Weights of a small contrastive audio-text model: encoder activation gelu, text encoder width 128.
Rows from block 5 of the audio encoder of a small contrastive audio-text model, named by matrix and row number. Each number is 128 + 32 x the weight over its row's rms, rounded and kept within 0 to 255. All counts start at 0. After the name is the row's rms in percent of the matrix's.
After each channel's rows are labels from the 100 clips, of 14848, where the channel reaches its highest value: "responds to" is what is common among them. Only what is clearly more common there than usual is listed. The data: read English sentences (LibriTTS-R).
# conv: pointwise conv (encoder.blocks.5.conv.weight, 128x128x1), inputs 0-42

conv.19 098 [110 145 134 142 111 102  80 122 106 143  64 158 121 167 101 159 113 100 221 128 117 163 134 107 175 133 130 138  97 133  86 145 114 130 115 106 102 184  71 141 151 124 139]
responds to: the word "you"

conv.107 103 [115 145 102  91 134 137 119  57  82  53 117  70 140 150 184 146 110 130 151 152 166 130  86 123 153  52 123  81 113 127 125 100 139 155 120 111  87 153 101  88 127  98 104]
responds to: the word "he"; the word "is"

conv.27 100 [145  96 126 131  92 110  56 153 115 102 149 181 145  18 130 102 151  39  77  92  99 165 135 163 113 119 150  94 128 121 128 132 126 115 151 149 169 154 127 165  67 145 127]
responds to: the word "the"

conv.82 097 [113 134 128 117 173 115 157  86 193 130  77 100 137 140 133 109  91 178 112 126 134 101  74 128 125  76 111 173 111  90 106 117  87 101 111 108 165 128  99  81 116 145 114]
responds to: the word "all"

conv.77 103 [114  98  71 144  87 128 127  93 135  75 156 155 140  44 118  85 136 131  98 140 165 153 104 117 161 155 194 110  72 135 189  90  88 121  92 111 114 120  99 113 102 166 160]
responds to: voice: female; the word "the"

conv.25 094 [126  80 144  91 113 118 141  97 139  96 156 168 148 100 134 115  87 103 150 153 185 127 134  99  85 131 226 122  85 149 178  92 138  93 112 113 139 141 149  95 119 153 113]
responds to: the word "nothing"; the word "not"

conv.125 096 [146 118 152  97 157 112 149 206 120 106 162 100 124 146 129 123 131 105 105 156 146  97 145 108 170 130 124 122 137 153 164 162  90  61 154  72 101 128 236 152 123 143 117]
responds to: the word "not"

conv.4 091 [125 112 118  85 117  83 134  89  93 151 123 113 187  74 112 172 130 138 117 222 180 122 115  73 131 122 193 135 142 151 134  88 112  84 147  62  61 122 177  94 136 140  78]
responds to: the word "she"

conv.42 095 [139 121 153 100 179 119 162 130 134 102 148 105 148 148 139  95 114 143 103 144 134  73 147 153 121  65  51 148 111 130 120 139 107 112 110 110  92 112 160 131 151 140  69]
responds to: the word "my"

conv.69 100 [118 135 118  70 179 173 159 120 119 139 151  49 140 129 171 125 123 155 106 171 168 138 113 103 159  94 125 161  90 151 122 124  72 100 132  66 105 135 194 117 121 143 100]
responds to: the word "my"

conv.62 096 [ 37 114 115 138 144 155 102 159 134 119  75 142 144 152 108 162  80  66 164 116  64 104 125 138 102 118 168 120 132 122 119 114 153 142 100 138 155 172  83 151  91 119 149]
responds to: the word "he"; the word "you"

conv.126 102 [109 143 128  60 169 192 114 156 121 121 119  66 158 180 162 160 115 131 113 185 175 113 118  94 189 126 149 135 110 103 155 130  91 112 100 107 136 171 192 114 192  99 114]
responds to: the word "i"; the word "you"

conv.64 109 [ 86 102 139 110 135 151 137 117 144 105 101 138 102 174  69 151 123 100  84 134 126  92 125 121 132 110  97 144 145 110 104 155 124 127 124 129 142 124 143 118  98 105 126]
responds to: the word "not"

conv.59 108 [110 144  82  87  92 146  74 105  92  91 120  87 108  56 191  90 163  98  87  83 132 148 194 131 128 127 117 125  64 145 121  98 121 116 124 119 107 151 161 113 115 119 178]
responds to: the word "his"; the word "is"

conv.104 103 [126 133  87 113 117  65  97 135 124 149  53  84 157 168 111 142 104  99 127 125 144 118 158 116 155 135 143 139 161 144 109 159 154 149  76 103  98 147 140 129 147  81 184]
responds to: voice: male; the word "you"

conv.95 108 [101 120 152 136 138 136 137  84 166 158  20 126 100 169 117 112  86 123 136  74  91 117 124 149 130 108 107 141 128 123  95 134 132 150 127 148 126 133 115 109  38 139 102]
responds to: the word "not"

conv.97 100 [138  90 124  89 133 231 141 103  90  65  66 162 118  85 138 148 143 123  82 204 131 126 151 115  55 161 149 124 134 137  87  77 135  96 172 112 152 113  61 108 195 151 167]
responds to: the word "she"; the word "her"

conv.118 105 [122  91 186  59 174 104 125 139 136 121  91 110 170 141 150 131 132  92 154 129 176 120  60 137 144 114  89  33 139 118 144  78 145 114 134 122 126  74 154 156 129  59 110]
responds to: the word "said"

conv.103 094 [120 115 111  78 156 111 147  96 117 139 125 119 162 131  87 181  81 148  84 194 148 101 129  95 143  95 131 160  78 139 141 112  80  89 106  57  63 126 148 105 137 120  77]
responds to: the word "i"

conv.123 094 [119 173 149 102 152 130 148 140 126 127 118  88 179 159 133 134 156 141 151 191 149 161 131 127 180 150 172 167 105 145 134 187 121  83 125  77 127 129 148 147 188 151 117]
responds to: the word "you"

conv.121 093 [ 43 124 100 108 141 128 136 154 147 113 151 134 144 128 134  90 145 134 105 167 115 143  86 122  19 204 118 129 118 127 160 109 125 102 131 100 119 122 127  99 185  88 148]
responds to: the word "she"; the word "her"

conv.29 103 [163 118  91 110 114 130 137 139 115  70 128 139 128 104 129  98  65 127 139  87 145 128 158 123  45 117 131 151 154  81  77 106 140 119  96 142 200 157 184 119 128 132 113]
responds to: the word "the"

conv.33 096 [ 79 116  85 144 130  92  95  62 128 169 126 132 125  99 109 128 118 106  82 140 137 143 167 139 153 121 171 139 116 110 131 139 115 116 120 127 114 132 116 218 126 111 118]
responds to: the word "i"

conv.83 109 [ 75 138 137 103 172 125 149 133 147 135 130  88 155 128  92 109 103 122  87 190 162  92 141 125 122 110 131 128 161 170 145 153  99 121  63  92 121 141 158 137 143 144 186]
responds to: the word "you"

conv.56 110 [120 126 115 138 118  53  92  89 129 147 112  98 167  55 121 105 167 130 117 162 157 173 153 123 143 133 133 129  79 138 127  88  89 105  79 121 138  97 122 183 161 117 157]
responds to: the word "i"

conv.13 103 [135  88 148 142 165 181 150 128 182 152 107  67 131 157 131 154 144 153 159 160 140 139  39 103 119 112  79 104 175 111 160 143 124 104 132 124 176  77 130 113 142  82  87]
responds to: the word "she"

conv.70 102 [107 123 150 181 134 107 127 144 142 167 179 141 176 133 157 175 164 137 142 145 106 204  63 164  82 153  46 118 183 130 125 141 141 143 117 119 122 106  91 116 169 124  87]
responds to: the word "she"; the word "her"

conv.105 089 [114 134 110  53 153 113 121 130 101 153 100 120 116 151  65 167 111 130 117 162 152  99 102 101 138 117 135 210 112 130 115 140  75 111 119  76  72 150 176 117 169 119  92]
responds to: the word "i"

conv.15 101 [131 122  96 137 146 181 111  70  74 113  82 142 151 124 120 115 133 122 118 154 131 151 146 108 169 125 207 132  59  88 154 111 140 111 138 129 125 162 109 106 122 110 133]
responds to: the word "i"; the word "she"

conv.84 095 [143 170 115  97  93 123  74 155  76 116 108  57 130 121 166 116 160  88 121 129 148 157 186 136 188 119 116 114  64 155 155 140  95  83 115  99 112 114 123 147 124 110 191]
responds to: the word "is"; the word "his"

conv.71 102 [130 142 212  62 121 106 139 101 116 120  77 127 145 115 156 107 154  78 148 105 139 123 148 163 118 137 121  88 130 114 121 144 135 115 151 114 105 118 109 146 194  79 125]
responds to: the word "said"; the word "be"

conv.52 097 [162  97 127  67  78  61 105 152 132 128 109 126 142 114 170 123 132  72 127 111 159 124 142 143  99 100  91 153 172 119  95 155 118  96 170 115 163  90 148 106 153 142 138]
responds to: the word "must"

conv.79 099 [123  92  88 140 107 136 112 101 133 119 137 106 161 133 145 136 130 108 133 199 146 160 160  80 108 140 137 115  81 134 134 134 129 146 152  83  75  54 105  71 127 127 105]
responds to: the word "she"; the word "her"

conv.68 102 [124  78 139 154 133 154 117 136 124 116 165 212  94  86  80 140 147 118  92 142 133 171 132 138  92 205 153 122 173  97 116 186 133 102 124 134 201 141 109 143 149 150  94]
responds to: the word "the"

conv.20 101 [104 127  99 111 110 180  87  28 110 111 120  81 154 126 197 121 124  91 147 134 144 148 154 127 128  75 117  55 136 157 124 114 160 139 127 121  72 120 121 116 104  56 127]
responds to: the word "is"; the word "his"

conv.26 096 [ 51 114 120 131 137  34 100 162 140 122  63 146 182 163 113 185 136  89 179 173 158 103 139  88 165 108 143 132 112 113 108 107  89 116 125  85 107 153 174 133 139  73 109]
responds to: the word "you"

conv.122 115 [148  77  94  97 120 108 110 114 119  79 146 143 151 166 153 134  79  83 205 112 154 113 188 135 130 106 138 105 143 136 147  98 122 114 128 168 150 114 116 160 116 169 158]
responds to: the word "must"; the word "nothing"

conv.124 095 [118 131 136 165 165  75 135 135 145 152  89 123 167 206 109 176 106 145 234 175 151 149 102 101 224  97 123 128 116  97 134 130 113 116  90 101 119 125 100 121 137 127 117]
responds to: the word "she"; the word "said"

conv.31 111 [141 137 144  90 138 139  83 159 116 106 113   5 141 106 178 125 154  84 106 126 150 117 129 123 171  90  88  70  90 120 192 101  80  90 121 115 120 120 168 128 116  79 171]
responds to: the word "is"; the word "his"