Rows from block 2 of the audio encoder of a small contrastive audio-text model, named by matrix and row number. Each number is 50 + 10 x the weight over its row's rms, rounded and kept within 0 to 99. All counts start at 0.
Before each channel's rows are labels from the 100 clips, of 14848, where the channel reaches its highest value: "strongest on" is what is common among them; "loudest" is the band of the loudest frequency at the time of the peak. Only what is clearly more common there than usual is listed. The data: read English sentences (LibriTTS-R).
# conv: width-3 conv, dilation 2 (encoder.blocks.2.conv.weight, 128x128x3, each kernel summed), inputs 0-63

strongest on: voice: female
loudest: 500 to 1000 Hz
conv.109:48 47 43 52 56 54 58 41 48 48 41 52 39 55 41 52 61 52 44 43 30 48 35 08 61 40 43 55 54 50 25 41 50 40 49 50 29 49 46 45 49 44 52 53 49 48 22 40 40 52 53 47 51 61 43 45 40 44 50 51 42 30 56 54

strongest on: voice: male
loudest: 250 to 500 Hz
conv.86:36 69 50 31 47 56 44 45 57 47 49 67 58 49 42 56 50 42 72 56 46 55 53 22 46 57 83 37 46 48 28 39 59 45 45 52 46 50 49 50 66 33 45 50 57 45 41 49 45 50 45 51 51 43 65 43 46 38 55 32 50 37 52 35

strongest on: voice: female
loudest: 2000 to 4000 Hz
conv.105:57 56 55 52 36 37 28 63 51 49 44 52 64 39 52 36 35 56 52 47 58 52 52 35 29 64 56 45 35 49 62 55 42 63 44 35 48 28 49 62 45 48 40 54 39 46 46 61 56 41 36 43 36 40 52 49 41 44 38 43 59 45 37 52

strongest on: voice: male
loudest: 250 to 500 Hz
conv.45:32 60 48 47 49 41 43 51 54 39 37 55 48 51 55 55 63 47 55 54 26 54 41 50 53 48 58 42 46 46 54 50 64 45 37 57 39 57 53 48 63 23 42 39 61 53 59 51 42 65 45 54 52 39 61 30 36 54 54 42 46 33 49 39

strongest on: the word "she"
loudest: 250 to 500 Hz
conv.91:48 57 49 52 48 44 66 21 57 25 57 55 41 47 39 49 53 46 52 60 35 58 55 52 57 59 59 29 61 46 47 47 51 42 44 51 42 49 55 50 55 37 36 32 46 40 45 45 50 45 49 57 47 22 53 19 54 44 49 43 60 42 50 28

strongest on: the word "she"
loudest: 250 to 500 Hz
conv.53:37 55 45 48 46 50 62 35 49 54 54 59 54 42 40 42 47 55 56 45 51 44 59 08 49 50 68 42 57 55 14 34 67 36 35 53 47 49 47 46 51 40 36 34 46 41 30 48 38 51 42 49 47 73 48 51 45 38 56 28 46 44 50 38

strongest on: the word "i"
loudest: 500 to 1000 Hz
conv.114:51 30 53 44 53 47 50 17 51 50 60 33 57 57 40 52 68 46 44 53 45 58 41 64 59 29 40 64 46 57 48 59 49 56 55 52 30 65 44 54 47 52 40 57 60 35 68 42 49 56 38 49 66 48 51 22 53 57 58 63 30 35 48 50

strongest on: the word "she"
loudest: 2000 to 4000 Hz
conv.65:65 64 41 34 58 42 44 45 57 45 47 51 65 48 37 52 48 47 53 52 57 52 59 35 57 68 69 68 48 47 42 58 41 65 61 51 50 43 34 52 40 60 51 60 41 44 51 44 63 49 58 40 49 38 53 41 68 53 53 58 67 42 45 52

strongest on: the word "she"; the word "her"
loudest: 250 to 500 Hz; 2000 to 4000 Hz
conv.51:44 64 47 38 55 30 46 44 61 38 48 52 63 39 45 43 55 31 54 53 51 51 57 36 51 59 58 54 43 49 51 46 36 58 56 36 49 30 39 48 42 49 54 53 46 42 41 38 57 45 56 47 34 36 57 31 51 47 36 43 68 38 45 47

strongest on: the word "your"; the word "you"
loudest: 250 to 500 Hz
conv.25:45 52 36 46 43 42 62 42 40 37 63 45 47 46 47 49 60 46 43 40 47 43 56 39 70 34 43 51 55 51 55 30 59 30 40 47 26 44 38 54 30 52 49 47 56 50 27 38 54 70 39 56 47 53 40 39 53 59 46 52 56 25 53 31

strongest on: the word "as"
loudest: 500 to 1000 Hz
conv.93:49 57 48 48 51 53 56 35 16 60 38 61 63 54 43 47 52 60 47 41 37 57 48 40 41 47 58 52 55 60 43 34 67 41 48 64 52 60 43 58 60 33 51 48 58 48 52 48 39 56 55 56 59 65 51 45 31 27 54 49 42 63 59 49

strongest on: the word "she"
loudest: 250 to 500 Hz
conv.28:47 62 42 55 43 62 51 39 62 37 57 53 68 35 53 38 40 50 62 60 70 51 53 25 34 51 77 40 59 53 44 61 62 49 36 41 58 38 52 67 48 41 30 51 40 38 50 48 39 53 30 47 42 41 58 42 37 56 39 28 46 50 43 43

strongest on: voice: male
loudest: 2000 to 4000 Hz
conv.124:67 54 57 34 48 62 65 47 51 49 45 51 48 57 48 52 46 35 55 51 44 43 44 66 37 45 56 47 29 32 62 47 30 56 65 46 46 45 45 27 58 51 60 60 44 47 60 62 51 34 50 39 53 48 53 47 55 29 41 61 46 44 60 69

strongest on: the word "was"
loudest: 4000 to 8000 Hz
conv.70:45 40 42 47 39 37 30 64 52 56 53 32 45 42 60 37 52 51 38 44 48 48 62 64 39 53 21 54 41 48 64 40 40 37 35 42 43 40 38 37 45 47 46 46 52 68 52 44 50 41 44 56 43 59 41 54 54 46 28 46 57 37 46 48

strongest on: voice: female
loudest: 500 to 1000 Hz
conv.37:45 42 47 53 47 42 25 57 49 60 63 40 25 49 44 52 54 38 26 43 33 51 49 64 59 41 30 54 37 49 72 45 48 61 40 45 37 50 38 52 46 56 52 50 47 44 56 64 45 50 56 38 44 58 49 38 38 53 52 66 49 35 40 48

strongest on: the word "she"
loudest: 250 to 500 Hz
conv.89:47 59 25 52 56 45 34 35 50 56 51 62 40 57 45 55 62 60 48 60 31 63 62 65 54 60 50 48 47 37 52 54 53 34 47 57 40 61 62 56 61 39 52 50 61 44 49 47 57 53 55 56 57 64 76 37 53 26 49 54 53 39 62 55

strongest on: voice: male; the word "i"
loudest: 500 to 1000 Hz
conv.30:41 36 49 44 61 43 49 28 39 49 46 41 50 49 58 59 61 39 42 40 32 47 38 48 64 13 41 59 56 51 40 40 50 55 55 54 35 65 38 35 40 46 47 43 56 42 46 44 49 62 50 59 62 47 46 46 41 45 62 55 33 41 47 44

strongest on: the word "was"
loudest: 4000 to 8000 Hz
conv.58:54 32 50 72 47 35 44 60 50 46 62 36 48 34 64 45 47 60 27 54 55 48 48 40 57 56 23 46 57 37 48 56 51 56 43 31 52 35 61 67 32 49 46 47 45 45 45 45 34 53 48 60 32 62 41 45 34 32 42 50 50 50 34 39

strongest on: voice: female
loudest: 250 to 500 Hz
conv.92:45 50 56 51 32 52 42 44 46 43 39 52 34 52 55 49 52 52 51 50 25 51 40 61 41 48 65 30 36 50 53 51 57 58 29 49 44 54 51 49 65 33 26 33 47 43 66 60 43 57 32 45 56 29 54 25 34 49 51 39 46 47 44 34

strongest on: the word "you"
loudest: 250 to 500 Hz
conv.49:47 57 55 35 39 48 36 52 56 45 47 50 35 50 54 51 50 25 58 59 29 47 45 85 56 38 56 40 44 51 65 43 54 49 68 50 34 48 55 57 50 45 60 56 55 39 64 51 48 47 35 54 45 42 49 35 51 58 39 64 49 38 58 52

strongest on: the word "she"; the word "her"
loudest: 2000 to 4000 Hz
conv.20:49 64 44 36 51 46 56 45 48 48 40 55 56 56 30 48 45 43 61 49 54 47 62 63 41 59 69 54 50 42 65 34 33 56 54 51 51 41 41 24 42 50 54 56 44 41 56 60 56 32 48 45 59 44 50 39 55 40 52 51 49 45 61 49

strongest on: the word "this"
loudest: 250 to 500 Hz
conv.98:52 40 53 66 40 45 67 47 21 47 65 47 42 56 39 40 47 57 26 37 48 49 57 34 52 50 32 49 50 60 45 55 52 48 45 50 46 50 50 56 44 47 44 37 50 45 43 53 48 57 45 49 52 40 23 34 59 43 59 53 64 47 49 32

strongest on: text has "you"
loudest: 250 to 500 Hz
conv.63:35 55 53 53 51 30 15 58 67 50 49 51 54 40 55 41 58 52 60 65 39 54 56 49 55 54 47 47 47 45 56 57 58 51 48 44 43 42 64 63 49 32 47 51 58 55 58 36 54 64 53 58 40 46 61 33 49 61 37 41 56 38 49 46

strongest on: the word "she"
loudest: 250 to 500 Hz
conv.111:50 56 56 50 27 57 56 47 62 43 54 58 45 30 51 42 48 58 55 54 51 48 51 44 39 54 72 30 42 53 45 53 56 48 17 47 56 38 50 59 50 40 24 46 48 44 54 56 43 50 28 45 33 43 53 34 48 51 41 24 47 53 41 39

strongest on: the word "she"; the word "her"
loudest: 250 to 500 Hz
conv.77:41 65 50 49 43 36 56 46 64 41 56 52 50 37 38 40 45 42 60 57 56 46 57 42 49 59 64 26 43 50 46 44 44 46 31 39 48 30 46 47 51 43 38 36 41 39 37 36 47 45 40 45 30 50 52 38 49 41 34 33 57 43 43 32

strongest on: the word "i"
loudest: 1000 to 2000 Hz
conv.56:52 48 24 36 51 40 43 42 51 60 37 50 52 49 41 59 46 48 46 35 46 44 61 38 51 48 52 48 41 25 52 29 33 32 39 51 47 52 38 21 35 51 54 38 48 43 27 52 61 39 56 48 44 53 52 55 54 45 54 53 45 39 59 50

strongest on: the word "was"
loudest: 250 to 500 Hz
conv.61:51 29 59 47 56 33 55 49 60 44 51 36 61 49 61 48 58 42 23 52 60 49 48 61 63 44 09 51 59 60 62 42 55 72 58 43 48 48 49 57 43 50 51 45 47 40 61 54 56 57 55 53 46 29 40 40 50 49 61 65 49 49 33 45

strongest on: the word "i"
loudest: 500 to 1000 Hz; 1000 to 2000 Hz
conv.60:53 21 49 53 49 53 59 45 51 46 44 36 43 63 28 51 63 44 20 28 37 47 51 55 53 42 13 59 44 57 45 56 39 48 60 51 34 58 36 42 51 45 51 58 50 51 55 52 50 52 51 46 61 43 50 46 57 29 45 56 53 39 52 57

strongest on: voice: female
loudest: 4000 to 8000 Hz
conv.12:39 56 57 48 36 50 46 47 53 47 49 50 45 34 44 24 37 49 65 55 44 49 52 62 32 49 48 50 42 43 46 53 32 47 43 42 43 32 56 44 52 46 49 40 41 48 67 34 55 29 48 50 40 37 47 32 47 42 40 24 45 46 43 38