config.toml
model = "contrastive audio-text model"
dataset = "read English sentences (LibriTTS-R)"
train_examples = 15625
noise_aug = 0.01
n_mels = 80
hop_length = 160
input = "mfcc"
spec_augment = false
win_length = 400
tokenizer = "word"
vocab_size = 8027
loss = "softmax"
embed_dim = 256
encoder_arch = "tdnn"
encoder_norm = "batchnorm"
encoder_activation = "gelu"
encoder_channel_attention = "se"
encoder_depths = [8]
encoder_kernel_size = 3
encoder_stem = "single"
encoder_widths = [128]
text_encoder_causal = false
text_encoder_width = 128
text_encoder_layers = 6
text_encoder_norm = "rmsnorm"
text_encoder_norm_position = "pre"
text_encoder_activation = "swiglu"
text_encoder_mlp_ratio = 3
text_encoder_head_dim = 32
text_encoder_fused_qkv = false
text_encoder_bias = "none"
text_encoder_qk_norm = false
text_encoder_parallel_block = false
text_encoder_inner_norm = false
text_encoder_positions = "learned"
init = "trunc_normal_002"
residual_init = "scaled_by_depth"
optimizer = "adamw"
lr = 0.0017
beta1 = 0.9
beta2 = 0.999
eps = 1e-08
steps = 9100
batch_size = 256
epochs = 149.1
lr_schedule = "linear"
final_lr_fraction = 0.01
warmup_steps = 180
weight_decay = 0.09
Rows from block 3 of the audio encoder of a small contrastive audio-text model, named by matrix and row number. Each number is 128 + 24 x the weight over its row's rms, rounded and kept within 0 to 255. All counts start at 0. Numbers have three digits each.
Before each channel's rows are labels from the 100 clips, of 14848, where the channel reaches its highest value: "top examples" is what is common among them. Only what is clearly more common there than usual is listed. The data: read English sentences (LibriTTS-R). In brackets: how many of the 100, against the usual share in percent.
# conv: pointwise conv (encoder.blocks.3.conv.weight, 128x128x1), inputs 0-63

top examples: voice: male (76 vs 47.8)
conv.102:119113123136122128133130136135124120122132139135140131091132195139147158126125178117131093135128127094095057156121129104102078130125162085116134104082120166076154139118140107117137155113139096

top examples: the word "you" (42 vs 14.4)
conv.111:112143121123115100134119077109146100111099120097126136150093141118113125102190098136137107101134045077122088084147133121143071122115124124128137062155119155154138122124108068096105122157131121

top examples: the word "she" (81 vs 8.5); the word "her" (29 vs 8)
conv.120:104107118121115104161146136120139114083074111126104118128093147166136123097121136111154120106089089126129159127095093131111156129124132136113071116148130193162154148111099077128107130123148150

top examples: voice: male (78 vs 47.8)
conv.46:139159098141136139112154109147098137131097101146150107098120081128105126129062143098154170155114140105109132125118125152082157130174132159117125150077143083133148137101119117141136135076132143

top examples: the word "not" (40 vs 9.1)
conv.121:111132121110107127093128163149130118079132132175106110128112139121127110129122136115074118070124152122100131135120110145125146114113144138110102098099094150148110127133139116102164154098108157

top examples: the word "the" (79 vs 49.5)
conv.12:138115118168125142138120126121094137122143108133155135129140114127119114139122101081112078155142147153146129123100111109106097104136113127111075144145101145131121095073120142095158126111143106

top examples: the word "she" (66 vs 8.5)
conv.67:121155098143124119142108086097109118110113094096103125130113136138146117107150108127160085060105080161126059090120108126117112139146121134123149125137123153167131152111109120120072089090127124

top examples: the word "she" (81 vs 8.5); the word "her" (38 vs 8)
conv.83:128074165132138125151105100108152153149134161095119156093146166127115134108156127129140139130125124128149081112095124131117104120123128138092100119163111177126138132120119156117078086082141150

top examples: the word "i" (51 vs 20.2)
conv.34:116143135131129110116142122111129098131116115136106123093127135088098108123128155133150112149130130165121108098110152070114110136107044105145158162124136115109146093088107135102126131133109109

top examples: the word "she" (73 vs 8.5); the word "her" (34 vs 8)
conv.26:134118091125102118107093107090132138124127122122133095132117129109101127131082106160098085116104145164156166133124107115127107102088095129124119124105117096091106102175135145103102099108091135

top examples: the word "the" (84 vs 49.5)
conv.127:097102095111082104108108088121111113136115116092145139115117136134134132105128109152145128103130088112142055125135109118180112106113126116128142109093119131074100153131113106154089121155128094

top examples: the word "she" (25 vs 8.5); the word "not" (25 vs 9.1)
conv.32:117131156155125098105160098095139090112111101105161118076122148114143108130116149124132114132186124116115064120133134140141111117120134129071097169090109134110146142080088137127114142075123106

top examples: the word "is" (30 vs 10.1)
conv.11:128160110118112146050128157145068145133141118140077113077143114127153141132107111078127152116090146114117109111117109088135145138129113087167077155143112133094119109090129127140152141138138115

top examples: the word "i" (50 vs 20.2)
conv.125:129102124129143143131166139125091124132124114142112125122136135092121116124073182115182079148134130199137091098087124094103148115115090108116138150111155107119134121113113133084145171124124095

top examples: voice: female (84 vs 52.2)
conv.2:115132127157102138088122132098123100123145158131147126128136145118089133163114084124129059104130186110105133123106114140162123089111116113128114144101106104101118127111117170149128102090126130

top examples: the word "she" (78 vs 8.5); the word "her" (30 vs 8)
conv.60:127094098133129102116142107112112124125101092123097165123104174114099109094072164088159131119109111153133061126127117082149137119112100107146112108136137154107127120107107100138059160121140097

top examples: the word "the" (81 vs 49.5)
conv.113:065069146127117122118095084091149088100114123081100143115102123121126135126139104132139176129111106108145094084131132118139137122124077135141056067179125155138105139135133098126085110122139131

top examples: voice: male (78 vs 47.8)
conv.0:147122115161119090143099150091142095129100117120143103113108101125108129139150093118123061071121145173119124120122097132148135154096135159112137158144082136160101103088077134120142130102101153

top examples: the word "i" (46 vs 20.2)
conv.106:102105119131129111125148113102130089105114119093167162074104160124158130124103164102161102138149108161139079166140129144156135128085122123119072081118126119114133083143124120129112121096127102

top examples: the word "she" (52 vs 8.5)
conv.118:137095161152117114121115101093140130149120143089082146105129150131110120104151112139144115114077099125144070108123111125083110129118121126119126125172119169134141142111122138086075112067163179

top examples: the word "she" (87 vs 8.5); the word "her" (33 vs 8)
conv.10:094103124113125119122121149133135119105103138122113167093129172144134122114093146097132103129113099148132110143126131111085155131125145110104077100099113182134150148109112108063104159056155123

top examples: the word "you" (39 vs 14.4)
conv.42:119082142127124096121120140116151114129107140105122143132105132130144141119151117119121094118120116130151164130141117147118140139103152155108081128180120185157118129124115125105090142106157180

top examples: the word "not" (42 vs 9.1)
conv.70:093098124124105140115099151153138073109115135141101123109123128142155126135143089166121089066117151121113124142124101146137144124124148156108116132112119159158111124168145115111156136102137179

top examples: the word "she" (53 vs 8.5)
conv.43:107117105126108103122162089119116111082086107103161126126085165119098115100148150121162112109142070103143067118145119117122120120123142094128127051091149138111171141153128078126085121125144107

top examples: the word "his" (28 vs 9.7)
conv.68:106132121108123124111124159119100109136138132133142058087130085109138147140110117104121145141132135101127156113124117133145139107075109125135133123126115090094092059084093126132107136162129140

top examples: the word "she" (53 vs 8.5)
conv.98:141156100141091138107150133127060147126130116134106119104133152138125081136116152100127159110088148121120146125106086111107112108132112097126060140121122145107148155089127136127152139104156106

top examples: the word "not" (44 vs 9.1)
conv.63:116078139116145119104150175134146148101140134145175086107130118137124105160154117099103080076138142111107125136136123164103119159153168155110089130166131116155107134054077144081143163132129145

top examples: voice: male (75 vs 47.8)
conv.56:150156064172125096117114121076107128143107067119109126121105105132108128122109101093153058109090121158101134101111110131123116142104092155128137151148127128157122126112111118121118117053123160

top examples: the word "she" (84 vs 8.5); the word "her" (27 vs 8)
conv.97:112137116127118101125146081117127106104084111096119129125090155137094110082160128114146145120123066068141106068114131114133102118129095118121117077140144167145177134115091085109094096128156134

top examples: the word "she" (52 vs 8.5)
conv.126:130166143116105122130106133115131138113158139154106134133131186120110106147077166126106126115087136163145194138141140124126099122107076121137145106146100160103155137154171149131132100117136133

top examples: the word "she" (80 vs 8.5); the word "her" (27 vs 8)
conv.109:085118125121115096141135105115143103090082112108103091115106142182108111084133138122158125098100088119136152116087104128118142129114124118086088108129146176132138141113114082135089137137163135

top examples: voice: female (80 vs 52.2)
conv.123:116133134176105177132111130136113108117123147114111141159139128121094117175148046135123113134122158117075072162139097130104150119153133129137112163127129110132114151150154136162146107088155143

top examples: the word "you" (49 vs 14.4)
conv.14:088061134139137115129117109119136100105110141112145141070106140133118129157149094119126098102145101066104095139146126143148102137122137144120084073139108128146148115120119120082129119143129143

top examples: voice: male (73 vs 47.8)
conv.62:099109091124107108074136124121091090094104103124148090098122103135095086125120118125165124131128126074105149133122108149148131106122119123116120091083148099090140132114119109135114125120129143

top examples: the word "his" (30 vs 9.7); the word "is" (26 vs 10.1)
conv.44:114160116113107116041111127137048117132123101128121120085126126136145139128128151091109139128108127146115147126127106095103114124114109081156113130142102137079132091102123120134133136135137099

top examples: the word "she" (83 vs 8.5); the word "her" (37 vs 8)
conv.95:138159107159099131118119098108122129121127130100094151139130163136104093124173107130152090061089102154139094125131089118114087128140083127138139116154120163157166168136144141112082087106155136

top examples: the word "the" (88 vs 49.5)
conv.94:137086112142109145108125113114148147124142081121143114076137117140128114127168082150128156149125154153152137107173141118163115122113124129089117131125140136144098155163144124130144119128130143

top examples: the word "i" (49 vs 20.2)
conv.115:135124111128128087110144092095091111120076093082117126131087160117137111108094162096169153133112084132125106099138117115118133110128074117152112097138153117088143131100100093134080126105130116

top examples: the word "not" (39 vs 9.1); the word "said" (28 vs 10)
conv.76:106134100119107116097142144146134129114116098138150101124110073148143104139187079125135157112143117134131158133167103165140148134131137167115095090155131153162094140108116111107137135124126158

top examples: the word "she" (85 vs 8.5); the word "her" (35 vs 8)
conv.6:111131110131107109128128095098116127085100106093133145140120163147148105103134140123159131111122084106160087096136127134136107120141119141141125087150139169134176142093096102112046089070154130

top examples: the word "his" (25 vs 9.7)
conv.96:121124136100118124088126111112104125141147121139112114051136112094137137112131134077106162122148134102134120088118118116135127117095138107136068134135092096106099099100104146128121124108073114

top examples: the word "she" (85 vs 8.5); the word "her" (36 vs 8)
conv.9:100129135120132104152121100110154121115092136102105137118112161164104117087143127120151113108105092126148154121118103126124144134115112118115078120150144219153142148117110082121075126131186139

top examples: the word "you" (47 vs 14.4)
conv.124:131117139138124122143087120096154132131119146084103108129128115114139133135167082149113115114113101148122059110098128126107096141145128144144115120203105131139119116109127149087114091072115152